A small image captioner, trained from scratch: decoder activation silu.
Rows from block 3 of the image encoder of a small image captioner, named by matrix and row number. Rows with one number within an expert belong to one neuron, the router's apart. Each number is 500 + 50 x the weight over its row's rms, rounded and kept within 0 to 999. All counts start at 0. Numbers have three digits each.
After each expert's rows are labels from the 100 images, of 14848, where the router gives the expert most weight on average: "responds to" is what is common among them. Only what is clearly more common there than usual is listed. The data: photos of plants, animals and fungi (iNaturalist).
# router: router (encoder.blocks.3.mlp.router.weight, 32x256), inputs 128-255
# up: expert up (encoder.blocks.3.mlp.up, 32x64x256), inputs 128-255
# down: expert down (encoder.blocks.3.mlp.down, 32x256x64, transposed), outputs 128-255

# expert 27
router.27:485453475529504430483572418486574424575508569502482423533564461425450527478450537511499442436522515478582429526573574478447580474472524417482439517501499543458574473406456559511521386518461549436599464424461560433451392457540482551518463492485637441546519463532502470492410514397588475443498485500514518516485510553557503503459477550585507455493513450491482471489481466576486495454497
up.0:495507487539464539473568486402548460404482446481577392557528467497509459533515603519458573445475478500540448625476503515459429472386532503596550505508461539511483390455479463458491552534487511515593506405559587514535493458507488529478469506493463474481569531505530506545467555438528408497482519603527539479501459455408444472474526490508453558474408499497532470452529479520432442550456
down.0:432373507532518534516539532558482538478583500640525585507523425488552537464509453500546493495570530551531432599557418574447482475423565511431503580552554518505417493465473449523474437471553531456424473404541506541552581461588402538481462474447419446520493444521522562375452500449408474423574480479473475492499556501508470491532499436439417488476442503491521466499512489464531495424459
up.1:490437551492484460425571514411521521390448462496549501556477539486444520466481560548481518543479521515520482575430508538497459466387466492593561491546474515486515422414525458438506625520491504576567533464593531554559516486444551515441394592464542486405514528469507452482460469447432485483457544489468466460476479404350343486433542458470485575560440517528478455394488452475437434559446
down.1:482376541502446489438511528532568578471488445525454455579561431518504450479479531486447455512553528478562486511438452544529509424463501395517428568527553511455522506511487523586506483475513508479459398391515451564479530580584496423443492524450437482484493542502520482434517502468432524549481475417453500422460455408555499428473464434480420485506542534480538499461510573398627434492471
up.2:464495466436511483500499429498551425482524483506459484495562450495451575568471441512550480410576519476661437534489545454480562486453426452474441475493460602474511519415464536564564467468496493478571521527541572500484432439573446546468477545424525491503496545589531517405449560393566470503499534562414523427508505534551529493475518556556497446540484531520484476440503544594492515375533
down.2:454461546455467581531453429527492506515502519524563576551474441515471553453453498431479477534531556530488479464457466507540501458397467523470486529563459498558498589589467476466452473410577514521467480456497484594528532499548566525464540443439548539519514475426544443381519410541412480569501519406493455494425523559544474538506550458428552522517418505561492468451525487412588492530470
up.3:502472458589521409578501588510468500497489468443500487469473501427519510471559532466473527576430550503468524614557564558488543539548531541470503569491502401508542506497498493537384492517390616547576531483489533459601508498476430471501492431479476579487472492469479560557501587518571542413550438527495544606527526523534473455511507521526502561354505452520404464555521488508491579599546
down.3:446524444506576546497449576637563534600470535531549558445560560557515501492594431471543520553487477532573536554492500486483606425466532466478474546562537481573376511451526522525486508510514399509378460499531470474514476601448455509475533461496497484539465566381520437547516485407591553603527467525489492461556409527520446546412585492478446423441581577438580557515487401557482564460523
up.4:462521439492486421531480478471527481479492425562535421567526475497580421537416518603490489526453467536454463553489491543498513562409551483532516575509538520511523503455468489484477465555450498486566477471456433536520534483498514413508461525543551501482560485516506619493508501522503410501447341542527453602448542427472496521506365397415511507497415486484455601551488464514452498539461
down.4:530456438444597511486420585472524543507416450513535491473481435477443523586565589551428492503489399480519491545419465541592554545588477523493518537546551434514554602506530530520507497555438555578451488484585570548476539410520499470515472492533508510418442420475534583541521585602523445479525491491506489518508458518490522461409569566494492437390545559528498520542546500516433527346518
responds to: order Lepidoptera

# expert 1
router.1:552461437545419457507453488476452476431445427448488437470444472399498478559533536452447475438510487470596497561429436473524471460403527550456552443472432513482499412494522490552415495514455547462575591534546471603535499487568489536406487594556512447533453566490546451486489546469543449561552413588522522474427524426524545423507450537534407553518523506521546457531543560480542470545457
up.0:565458521538469477515463514458449570432441497514495493452458433420523521513540496468517423363500445498521486566458544486445480574536533593465522405427432484533579505512463532456477459537572533463496556566486472596538416378542485557374506528513480521593428490431498427436425567512500491418486480531458499443449573495547555482586503552526497546474531482501438399448481526512608488569518
down.0:516472507491443498615533432553449483479534458450473480541570530513511501434548556513534522562423552490517512513512418500563487478505421498499538599489593570503411460420536507503481582517499514495464584531562522564535556658412472487542483517447449483446466576464609557498583413482453472527496467540469509502542454522467483510595467460461465563565464474713502538611633515510479483573470
up.1:455518516461621436516527603538592452531541514552513528545594606512568508449535437598479523593575544536554425510510547465481610456420524389639453535518542572478451489466543521583532546484471481448472461469481442501463592548548558453582464525544544502493538527553501487564530454459467552540547530509478556556589540520526521576443517469476528437554439557488562579557493520513521508431514
down.1:502499487558448557530536441557419492416507463462468462500518481447522495514474450470479533554454577487520594574538440480502388545518426529500551522430488452573424417455514507453507531488490523481515548552407566492607508522486470533443524558507437514480484488452332501509531473509559476478459489507481473487456512538462494515576523454474478531520473532289436504549283495523495542552534
up.2:453506548486480522519508491525502540558492493543538494531580630612569526452513471478515473605511511484546450441620461480584557498443463437590413577577500509488499480442582498454464567404483531462512449493504413508494505507510473438475364486441459485455556540507501554517566425530505489564497506503444456582477410479420424543458527452402498446570472459489516519495524528465499475557443
down.2:481486536556399516503541463537363475421508486494440464480446495444491499458421472462489565506476541465529548484514418446556439552455461526482503490478505519541526475452498503442522506432498537484492528528399552589522499489478480468443445586517448461470480456548365555490544514510391485480499508415442476460504438478492477488529486464477504534523427507273489432493315541464541520525459
up.3:563514501502476396511526535479516492407506440454527478419412413454562489545522535435421546487553416470509534547415473515542483449450569536545564463479458466504519455496519521592425476617477513522515629534583469609548565527495572485471458580628536496510490544565532499560526579537507494566558474547573535600484547497511520467493478561528476611518547507524504477581525537425515529534511
down.3:509479505460511463520495503472526491551505458463554481558496489591486505485451555568543540492547496504498519481435495516507475467493497513526531506495552548492517479474554550512494544495524511471418513474601458488513510554478496482532482452543535488511461518473727471503533434484492525548508472546457465494518510497484514521531520445495537473488479508827526563531773536499532433516537
up.4:470494575453549479507484605529550470529512547549541562525579596552595559473549503549525482616512471487566429495524476497528603452431468382653417524553508568489441480549538481502475619467493484472476513483506418467450543534510571496528408511537530478420547498535513503533588449500455528551531554525490521526550479500481474516418559509484561465616410487500595551498466494543590472456467
down.4:467458506516423482513568418551431515488502445448445531507498513387534489501460467391523559532448530422554576482609400451515430507479410511465468536496472509554486475472472485452520487457472482533528502594352534470536469537496446556500482566477484477457485495470323499502544480516500484513539448517463517486456478521495532523566501482432521540494479499263413422492271509507491553549484
responds to: class: Aves; order Accipitriformes; family: Accipitridae

# expert 24
router.24:502514477640603545510539580488510574441504466470499587479535417564434491499505553460498499544550528479436435534534508504499476546552556536594520480564440412497541564558592517549398471571528601584467479533487515449495503362489588461572477446523504525486467490477507568526503494510521571530565480463551497592570531502528495522397534564549517493428492508507546520429488510484423520442566
up.0:465443485512536502611524448517532488554547511487526542523555541510479484503472501479498423570444483471493497445593547576515609479530608382558468530586480460490509473492505614527432513432532486588518407575500488437503481491393604465476464490537586501521478523449520587485535488482453609531566426578569542575578512571489543570463467512443515504504522468509463526436508464566450561430536
down.0:565512478493496557460510476455480568452459580470541478494570569582556538455441570500536450504492554515463613432496477535558453485585479542453468540585464481548339573506557514424472525472646393627458449515525547581481552496455454463516494423494460458493440483522488475568487491507502485542453469490508479561468529436436399518511496420392441521582472490514493522518562508498385478517491
up.1:492466496532565482537538502496510543444530484486425514478543446452446548489512523509437506487510543610424382501491514472550580565529539513543490430474494521502425511514540496536565448554547464537408361560465461527443578463571467408507601509476463530467476542442532545537463518469458530416565573493446436518552660472543599478542613557498520425426470528495485499567459535526507571452462
down.1:486399560620458470510559528442546442471453485455466495480487484509513380542474557447457556542435485470583482536493358560507430476532512478515535481468498522470472506593518482495511454475481511557518473503492576473536503468398460495429469505536402461521513486497548581526505559523531518484506479462545497510526441492464439446520402576528398501495490395586470464529489542437507490532436
up.55:480537621559462515534527541505491451485466367499508492483519485484599440550542540452482571520514513419422481567590557544460509531422577553558543514495475472493557514515518503549444530525433554534505497514576492473496588478515594431599418483461547564461551528571522608546560435541463607549568468460541450574603504530547514559472513496468546464414464542509543515489509535420444538532522
down.55:570528475510531619454506456431522582488457557437520480432500538631487529468477510505458449405533481509520550502538524447621507569545492516515410533514478442531468455503448465358484468473577426523413478464439514577514523477527478529496434487489499495521500552546527371525512551485486491415495441484508486588472492456499473487507497504532454539574630500500575446528574554538454520532498
up.56:503449562589478448574426562458489348463515480568428491458475535454502462522469525521506526498527466487477472539497485463558599453463555480577506443443478554508459430496513527472528486542388504535454367533499495520516512483425499424589399544493450513564446539543492566569510537434498471505534472420450510551597529496580555509476498503526466538391495510505540442438474574559463501409497
down.56:510495515542584515524517443439557474436411428489387525435443460592465468498449469538484485532441407504541540469517434490525484461578503513484456552566462486476469542508555472460539516469534402568527403527509524539532466529383494512485461527550462575452538497544454519534574515541492510481502461565585371546546425448416406479520519544489497498509514459507539489479492550505477460558499
up.57:626531422538493537528495578393550574492513538463663513549485457636478483541457510517445520517541501457499449536516539507485426493502481544476489493550490518515523538473484491457410534529505593557554534492583481484503519421459613483545468467436444504433506443559533616479553487497480474567458389543537464555527517462419371497441483433487509549429494518513445510406509460475388578511569
down.57:546523447451464564480429454518449545460463574465461521417513584565492593529501448444482409567616577587496582489473523441502509424474538476566455581459485522478477473522529502465466468458491495490469524561383511533534473573532404498472488546518546488498505454524426370539514533478508464500582521500477529466489512510464497453405489507470469538611555517492598439487388530458446472489417
responds to: order Accipitriformes

# expert 19
router.19:512523594463483559636540390515489523596444408510540544469582547556476520506539515456553505577423465535448437454463541569588538525542420432542414538547568450550480533501577554551476536409586462601465497549545532458510469537510559495527562509472563503457503560430503518557619413472496518573506520605507494566578456522485529455496550501482527486568513554504429578544499468499512478491547
up.0:627561587460479518592530468478555462514370472430559521523503466461522446446611545537500529588483490480523448455494516517508492507510390492492397475527529462488547544499512491632473553466510541575516638499557553567482493482555541462549538523476525517483574536542510506610573448508445471537498428557482454506499484444477538514545539520518506487453525634502429513466524529461505537521560
down.0:500580443531523524467468477545475445452503495523443511507550519539544421458486459540503409426516547481413473452552548495421499484433557559525546562388487540540516525492439555450515493580513439528493569478421505510450494515488493556553571391469519524459482491464483389381449419529535501516454509401472476508552538547502471454419533417566622462530469489490523565457452460431494464508489
up.1:478559563449537517558425457501502548460627488439603480509477454597535533587579499592408469404562455416447402561579567524481567535490563531566516574496556460473478454541562528469541490520548457544540506453624485491505462414437503570421529382494437509520476471498545519492442529622529552436549504508551441509543453474511546535479437510486437481473446475517510533525541444461517456449484
down.1:493525575540476538625493502473497595460556507469522445585470511632584483553491519524444490471549456444472490537456423489465512570517541539557505583405607387507526543544513393446487438519460550447448378501429458492586528506460482433421507515564405581539483537535520503516523519565493558454483496453550566489404495436499528565566474515464556571535498452528516567560517545440487581552495
up.2:489433538560404493607487422509433466461506423459480414509479465501416497455511473521547464438442455503440383502552494541514514573558488520487476525458561520451520564461522574461495507452527482471507522515496547475408457444575509565535486435484486554453513542497491501493529402503527449586502499539364414505565488488469569550526534545494523429480416432493470537531515483554514434505402
down.2:510523477388441457480461434534446339517531515525455513448447449404481558468418471466495536547502480551477503521484519487487528417486553467424542458492504482466575498505489648454511441499494482595512509555488480453554496518467501540481516492493609485474451455488444512474512460568590460522483448504423523472434618518518562548529447490526525479544556549417572428532434507517490468555487
up.3:498511576460496536542570537521526532497428439412575492490645461545516528461541531499503514521448561471501399517538601457437524489473491442505447521645578514434435449493532481496573565462566479522541546537649489476464485514638521581490545539454437466527483530507502502524517499460519471491506555536470524405549570466477621385483509474595410383485482570522465553529530555436586445529517
down.3:507510518465462418388519504464386494466474517532458487518486504566555482392470507509506453472537482471404479462557546536529424405484537566480513545410533557472656617468392508442483479502454519501569482520532536498540482527525501544591536416449539457459514424499505446401494467547528408472488422367434521567505413434462501550515489413504510467463436549600532498485543441461540476491487
up.4:548545515454597520462491560522609488566418531442558450499546462444605499567580553452462530504586455500497461544503591545476544407458541442483460392439466478453525541493474486629569534579487467484551548379573546538550522513595533563530563548448559470482537485527425360519459498453502511528402544471516516429464525503521523413427548552577501412487496553445517457453481524520552475465513
down.4:489527508527531563503492551464437449393448554537505502509487529482493472531580589516595510536415582415470527467467370568607562522396516509558482590509542461515511564560516464536414530505431565499467511503502454537543565554537498443587431464622458536492655640485623586516510533478380556513629518524511485602441477449488507493541584492444544501466478521577578572533583485491462542565504
responds to: phylum Tracheophyta; kingdom Plantae

# expert 29
router.29:459445445517458544606376465558510530556479551512474584503456524588516572545434442495525499543549437528502454582526510526604525503567401465455431522553539536525444516533475574497443602491468431598541527484451547489555598447431458554532481510492519504413410437523499463526549494563528481496429523530471386528585503504532519503464522504420527536533545573497487479494507519556409498396489
up.0:651469424478524433480561574462565515526403556489516487575518525426448398472504513593499477454431520452554489392388490433489482562502489501469551393547408466465499545545522486567495517542513585496465585553463580423430524480542625447526555596451528562540465473481500499543544498529492407516479491480492539504533533461534508463523469512567495479444477501522533459451573540497444559461517
down.0:541550451419505515477424507531497538504518538540488452521428479571583538550446483566546492523496486503488438605413510537543484588493478477535552495483475525441407444585485417509496547533485521454483445458510471506524573548559419465376469501479480533459479470485481527463532515477569441342508613477507539429471499490407479552506544450486505495576392478438555471499482553525497477433363
up.1:553436516468553456456533567454534431460443559518508489588436509481512529512436421606511465409528524516497624486508511372502455529479501529456487514472423587540473473452421429484574467547472510440442537445486517547521429529492498370489462512598479475627470410592489521451480498534415441447537547430470475497452560507439526584588459431519532507482512441484488406464495570463564559477523
down.1:522463518489506478520407512542469467518510470422448493477535528552505538497580397411491498610467484557524449549486532577464584544502518419537533533590543513471488545479504510445384477513453507553545550510442516534496484482582515495489430495497498551422442554471434425511480527467552451523443464570469513607569463565574461475400479558542523539453459482413380520524424440536401508446552
up.2:485473492553473487547492472507407394490536429556516529535453553437357513570488604507562473547474511517411548461486374568594487516538463512476470515477475383544488472456476536476437470470438503583547523509595580510540562555437584478545407410642581499524523454517545598560544446535504533564526430504532450610517555547488496557521500555457475584489485495487475535489521478499467588523453
down.2:598553467535401454479586542482415433354420530569501451470491457440494478485421500476543501465514496513545546458497450527539456526485482600468500471439535459514533494521493480430523555528507482524527465560437504413514461413476536462489572508439485543513492543399509535406554421564560462556444450421426413514484584462464532530578576518516528545434535583520498405540429441628471515528456
up.3:498454460450430444564491457511487476511486448549492575496566522547446471453454534491519524517466514502594466501515481554549542468470503500463493501565541553478452350476493574492467540438526468545566549645582511533527603484456540518492434527500525457465479500558457536541588383469472515527500437574481516503537553539503481374526442461416425523500457540434474570524469458521472469521514
down.3:518522457520427438538528567560442438463538570548520492530542496437517496367433480448523478542494531498457404436583488491427525536413486543508511452530454500436549566542542478425459510445472530504543551460497513497458543418620541503488462429453477514430527463428465485458437426501545475579493414491375401521502516587508550520484570544518462490408460500474490441509475458533552493488464
up.4:539505526498473404494496469514446440483613510531392551500580500531485450385352469501531584544426498565504404506575435502545481416539504482451478504559494503534542444476493560549496476476491537559531502627501514553493602512501539487618508470502535456501500484496523584560487407469485482437504512477445494543557593515509550599597478509488529435518442529532445568568541543464522538542464
down.4:459625607578508441472439470570562468442516430499468459457564462414437554416458524440436491449559516612521506480543457495438528426597487477543502473413474485446529507461437540524522555540541437427474542451463555599520416541551558490478454469503568380481468479506549416455377502466477414491479468532447484564543546480535461504487515561528540547509497472429411515456474427536471483435528
responds to: phylum Arthropoda; class Insecta; order Hymenoptera

# expert 9
router.9:619514487447573446442467569459543550534367557488521464549494456458513553491577471537444496449590513496502567434411537466464459505460518471490476505430521554440517524504441442565531581454558491463463502447534511465433478519556500446434463415410471472537443482497513404457509498571540449529494494400500482401420437397404522523370505469486464446464474490511609437482525466472522486446480
up.0:502488484538507565454489495522518568587476463453500465453569526488420551562525527467483469511536511444547588457493562484554481369530508434565476483490500485520447451459492454504436536490538518503536528513520531515519427583465368546464530440481451407496483523607491417456446627450514550469512519470578602462528455551429557436350465531538457549503610480519531415447487503438564522469551
down.0:516430509392511465506477603499567497481464503523489505477592486491561457497449475538563551488442542449550444574473514476454516509450475549413495453534502576436567563547509460416506447582443483412523506499551507453450468361606516525418570486553484479549502516446569521491501510560592461553474462497470509533545557447491537575587585525593468429477438514573508430462590545512542553552545
up.1:600570495480591481453448553451534595493465529537516460538431467533606497474559432558411590489582456509441508522478573514484507521516460495534488585474551487499641589519514468549451573546462485495507494406527550498447500500486497426585533437453461568387552506500509504530478469620535482460498478429473410528425461460444419597460599460465586472432550538489448461508501509455445534448526
down.1:435539475510523473509574479461550539502490538491508473480482434549553487475501470567528502543447444535414550586535554581384501534570534610432518449439500484581451531558459560438511545591477358428477457480423538456475537470447480476463488452573535552487559491461403479544512530568562499418340467498512476488565529491545478458574538589493537540451585483434454531538425426583542489484555
up.2:498481476518578574494556574507435607481431569510568604479576505523491567518536487383470532536517537435465540450475505456509466503455472468606487419550392429490426540555506436558428583542560588549457462464439448430549494501527502448546511464506457510510530547450453516454595495466443570557531575463511553467500464518433497540445495527476550611513520500513560491409498462455485495527564
down.2:487445449483484507530489445579497527500508575473478477470545536535492525415408456491594439518468581517525599464549418526524459507534454535382523593453545508509502596584498498484514485443556415447458517457449508521428498480511432503558556475466486521477454435520473479378480396505521439409496501450413487517501484538505514574572575485527471442568500408446543569572358483574535493481517
up.3:498485390500539554461487597501397571455440500496546537447461523449512556482472419428570465563501577627508594473445483449494500506486476550445474590508598524463478525508460444540371481522447600466480478491388449562567502575598416471498520410499481472561436478448436468457475520466419450392561546411396570487392613543498507498440492470479444543483536431464545435574488527414528490571506
down.3:591527488384455430533459489505451551443565510513489473519413455496529539419476587590485514458513422564505548428541515484507541479524505532482486539430455464533476501464526511508514463490532462600445538530560554603473524566478566426498548575468441483444513456559542504494602406547409470499522462436412402481496466432466520539479484408423496472499394525500449527550489446447436494472465
up.4:524531518496543525573402606588513443489508536498510592440474442482485554521534526494526520536511412508462448557542481481454653542496481489547451493513505567542495555568511537549452551514481441530458449517501441487451546416550494462508562521535557552484487617399510470494531526464511440571552510515424450519545530552668575505456579615506503497496527489500584490505505487584489543399498
down.4:467455426549459444507491481598462439637457482554480493547497520459560544543541487460583464601486496531497554611482443623591568517549492470472469532490536473553403517493472518547484456441480453528516538408482583460588601607451525513537609528496590518543487450557537458423572445541585466466469419551535500488536451553545509445476448490509443483488451462536560545626520505497521481446484
responds to: class: Insecta; order Lepidoptera; family: Nymphalidae

# expert 22
router.22:563503488442503475586486551558467432469500539505485549477415426447602503501412501483540586551492543500508550583555535453512462585519470553423505545484459484536527555557454518517538479555428575433497557478420555526548535419554498419501459506595582528541466397563485543567494476589487394469464502453477421510440558535576539577579523505501544556419513551502467397545504500514420552492496
up.0:513445464512495469471479457426546544434457467481530457531564519530481394485538501533406435466483550412479411439508519463415542475461528412592532460450458473441529475422506482530532496487599492534551565560563551538482466499553568442583549521490449430439611560491428517492495529410518510495494481493531550490557465422493487373436442471543458470483453431436555590439446448495362458506528
down.0:471407536476536458527480497625555472526541463488563498418517510575508560446475500504485484458413412565547504489482420481467505541558476413445483524528468535482409467416520562538510390499599506454432524548439479526498452459588506482470419374506472464527356469484476406482497509348470505392585496509479532499511509541527543506462515536462436481516520406520506476547514560460588407520500
up.1:505512466550491490427516520490553493517533403484599470464533424550524436522501507475474507516462492413486471521447566458434446473406537509479641476482493490496588566490535568591607457553531514498529620507573549521477486416538535592479509485532476455545431481506484522527353518528572458581396526476519436421526491505473455457470479533595522456461531517488413473440434411432445489427559
down.1:622516577372472542575473483526479513460534480485377499548507427527577449433472477441574508548493503491483455475487514442482503513492454484485455452507529539408525570528544519361544493457515559489462585558460443486499491417521469459551559465540381567450430576387424457458486563564558506515500517467453436470452553507548486489445477585534465429556527456487410513464491526462480466433509
up.2:496490449492544518520462577514539540439446494527422533520577559501470536473526525533501440459502527541492440492544457533575550448460460438519463441544450502490406440458492489516445581485580407485532494515427514507468531499441500572521526567484487460369496608495476504492510527421531529502508495483456497502537480545468438406419533559461458491546528506442495467401462420549389494387422
down.2:526504454518517455559462535511449529478552445400478575472481452578562528499506532447550529557464419541516500550539442518561490588538477481505545568603536537491402544481524476532504461488562527468513610598487542517519648515520444464436472525449468498478339542531435480527410478447546497394464506536489518506443555459345450476504505512443497491505421411511406431613424510429478385485467
up.3:546425527498549430512439453402552492473502501518454412521553582495394498540587504510471456450574347459547474445485494549530592439536539414584485398477436495448543473433488541479445495505518437530513450464493519516513473474463520518500459485465495486425520544496495389527498576470512499528490417531530568505549414522474502485404487544488450477510540460427600489429458506510364473416457
down.3:508537574439473353495447488555414421423429448481470592502536503505584519543499520447453523578532560611393518514471442485507481494516438538462556470457554465430452436478482538537461478432426439507455569565472474561552527572549459539485482426483413482482424434506516468495478461451382535414574480489471533475479576494402506416537511545384457514506446474542485538588503588437524465580413
up.4:544390486512573499552540478538513556496467461386552515501486425459561482393445562585421497465473539403583479524527550432484521593595482472505474514546440535523494515468452507495556487534524559480465575443468568436467396363551570475517519465533512502531460402546560522473509445487539433459497467486500480438535493414564507529483469497533479479312499530514414455533518471449470504505544
down.4:516517494499553532455378559473517459540518554527515511546498491503506531436443528479474470535484513472513500502621588507441498496438517492532499457465462486491551541558432498435531531576430500493503507488540541601489555438495579481514532470463483523425561473495517506434420538592495465512523498499530486495512470531565436556452490501575528528436544508526490488463575391484435546424496
responds to: phylum Arthropoda; class Insecta

# expert 23
router.23:468508495553505499583449577511433527436538544570464537591434593515517530552495424515526588503545462562490561454476425463586520492464452582550498467491428468549479520522438417413391472506470564526441437462405434491550569552421443411498459539516461497531432519566515529431494511538411548508486457420476564561407481498522435575534502487426536568476530485500533458465505511578508571495489
up.0:563476557510502479497571474497511484584507434560562483456537451509476487507598537495492456458419475409484460484427494469450419511542491521554566438466475482508451421507538500535518567505585520511548576551523546471488462458541550526453452487502450514523479542403389505516491481448514463558524572580484537424519465544449420405409487479605412487530490456379448515495352397476457470474436
down.0:439425555498480590506514521547483523445499499427438499556484598476421491463484503486607464501460536474528489379452570514577494478436511528427506494570446550500556477444501457485516468482503517469420399448462436466502549489473462485471467557516610479526449515579451488483615444505551495624475530499462537577479445526427539485589454421504524442553517534553448474550404509542560429519581
up.1:509481574523526407500489493454444417508514523533528470541452491494559535458512532610412528467470518482512503572509461455540470513477510481611515483426429481582546455440446504528499607482428528517477517434509468492556557434472536428443445513515496529583547442624516542546474484547447480554528448506476447536533503429492502551521437442402523568418480571471465483406516452539433533534456
down.1:420490577628541616583430529531550537598552513567613555478457418547486589517566430499548579498535503618480533499531508537412554439441432496462449505558532471482541551487496476439530471601504544506547498505487469439541434487421496559561467509501489560404516429559527522456440512442515540435464488458567451509518445531586490511507585565542478442489468427498454503522507523514467477487532
up.2:412530480524551488463539488579486486507541504495479555594548517580464476545537469478490483499535374538618502516496437408556609376426495495559659546546559495553480444514525447474470527475471509488403492511453598448489544540480480536504519577514480432538476445568486461502453577462569558470512512438533556526491429489543581511471439579550492508470526564485565475489432513492515490371472
down.2:338398581524495422636433560531531511494575439598522497483514588470575469556474597501443519473543455536471487451502568462475536504494513466486523404488506475587523538556458494453485428541569397473517491483507531423419439423446474487417462359487516522549535514579488514491512550482509539439504489547555486478484481472582447501520453544576472435487442456464462556503505554514519456473562
up.3:608574425514466463482537424425459575456458402427473394575533566453488432488422492564413511462479545453476498481408515449511407498467486468513607513460564481475415412460480471605528526486479585487535524584430562529540489565529434486506524553477504401517441498532504505540521526512529419447426518540436467445493515479439535442493471518609517485510489548511415537592468496474410488523435
down.3:550510499476444542541428449470505499486531446473477485509464490420442485530651573474427479467530506428396531582520452544581531532554491559534516475442447361512496484581456528527505507619410488546459485393449587514480588496454511485528449554568548568548566519524434550649573508578481478596495482504573475524560542534577534475538514546581559508564486534514565497465444436553396544477509
up.4:481441386518470485517526479476477459515441493497411587456552517415515513537410467424554577558533481582613512537511468555558590434505566488531477501649448472469458406365518520536438468493451536543546471481465574494548561533444563556520457500525613499477463572495493488492572544467481555529620411480613584513560478531548524514445454549461493513425533582504578466463523493522498515528488
down.4:523480489462474447544569543556452460543390547439474476487556523571477447526521523427494330504432473417500488350461436412480420420481491439516560515462511622509464495532495557513468433421462380482469510585493513507429471578608474448484540502499515480549462524507531490529525500488485504455518561532456588528499537560488617477514539512458469470539567444495535396513536427563524443544529
responds to: order Charadriiformes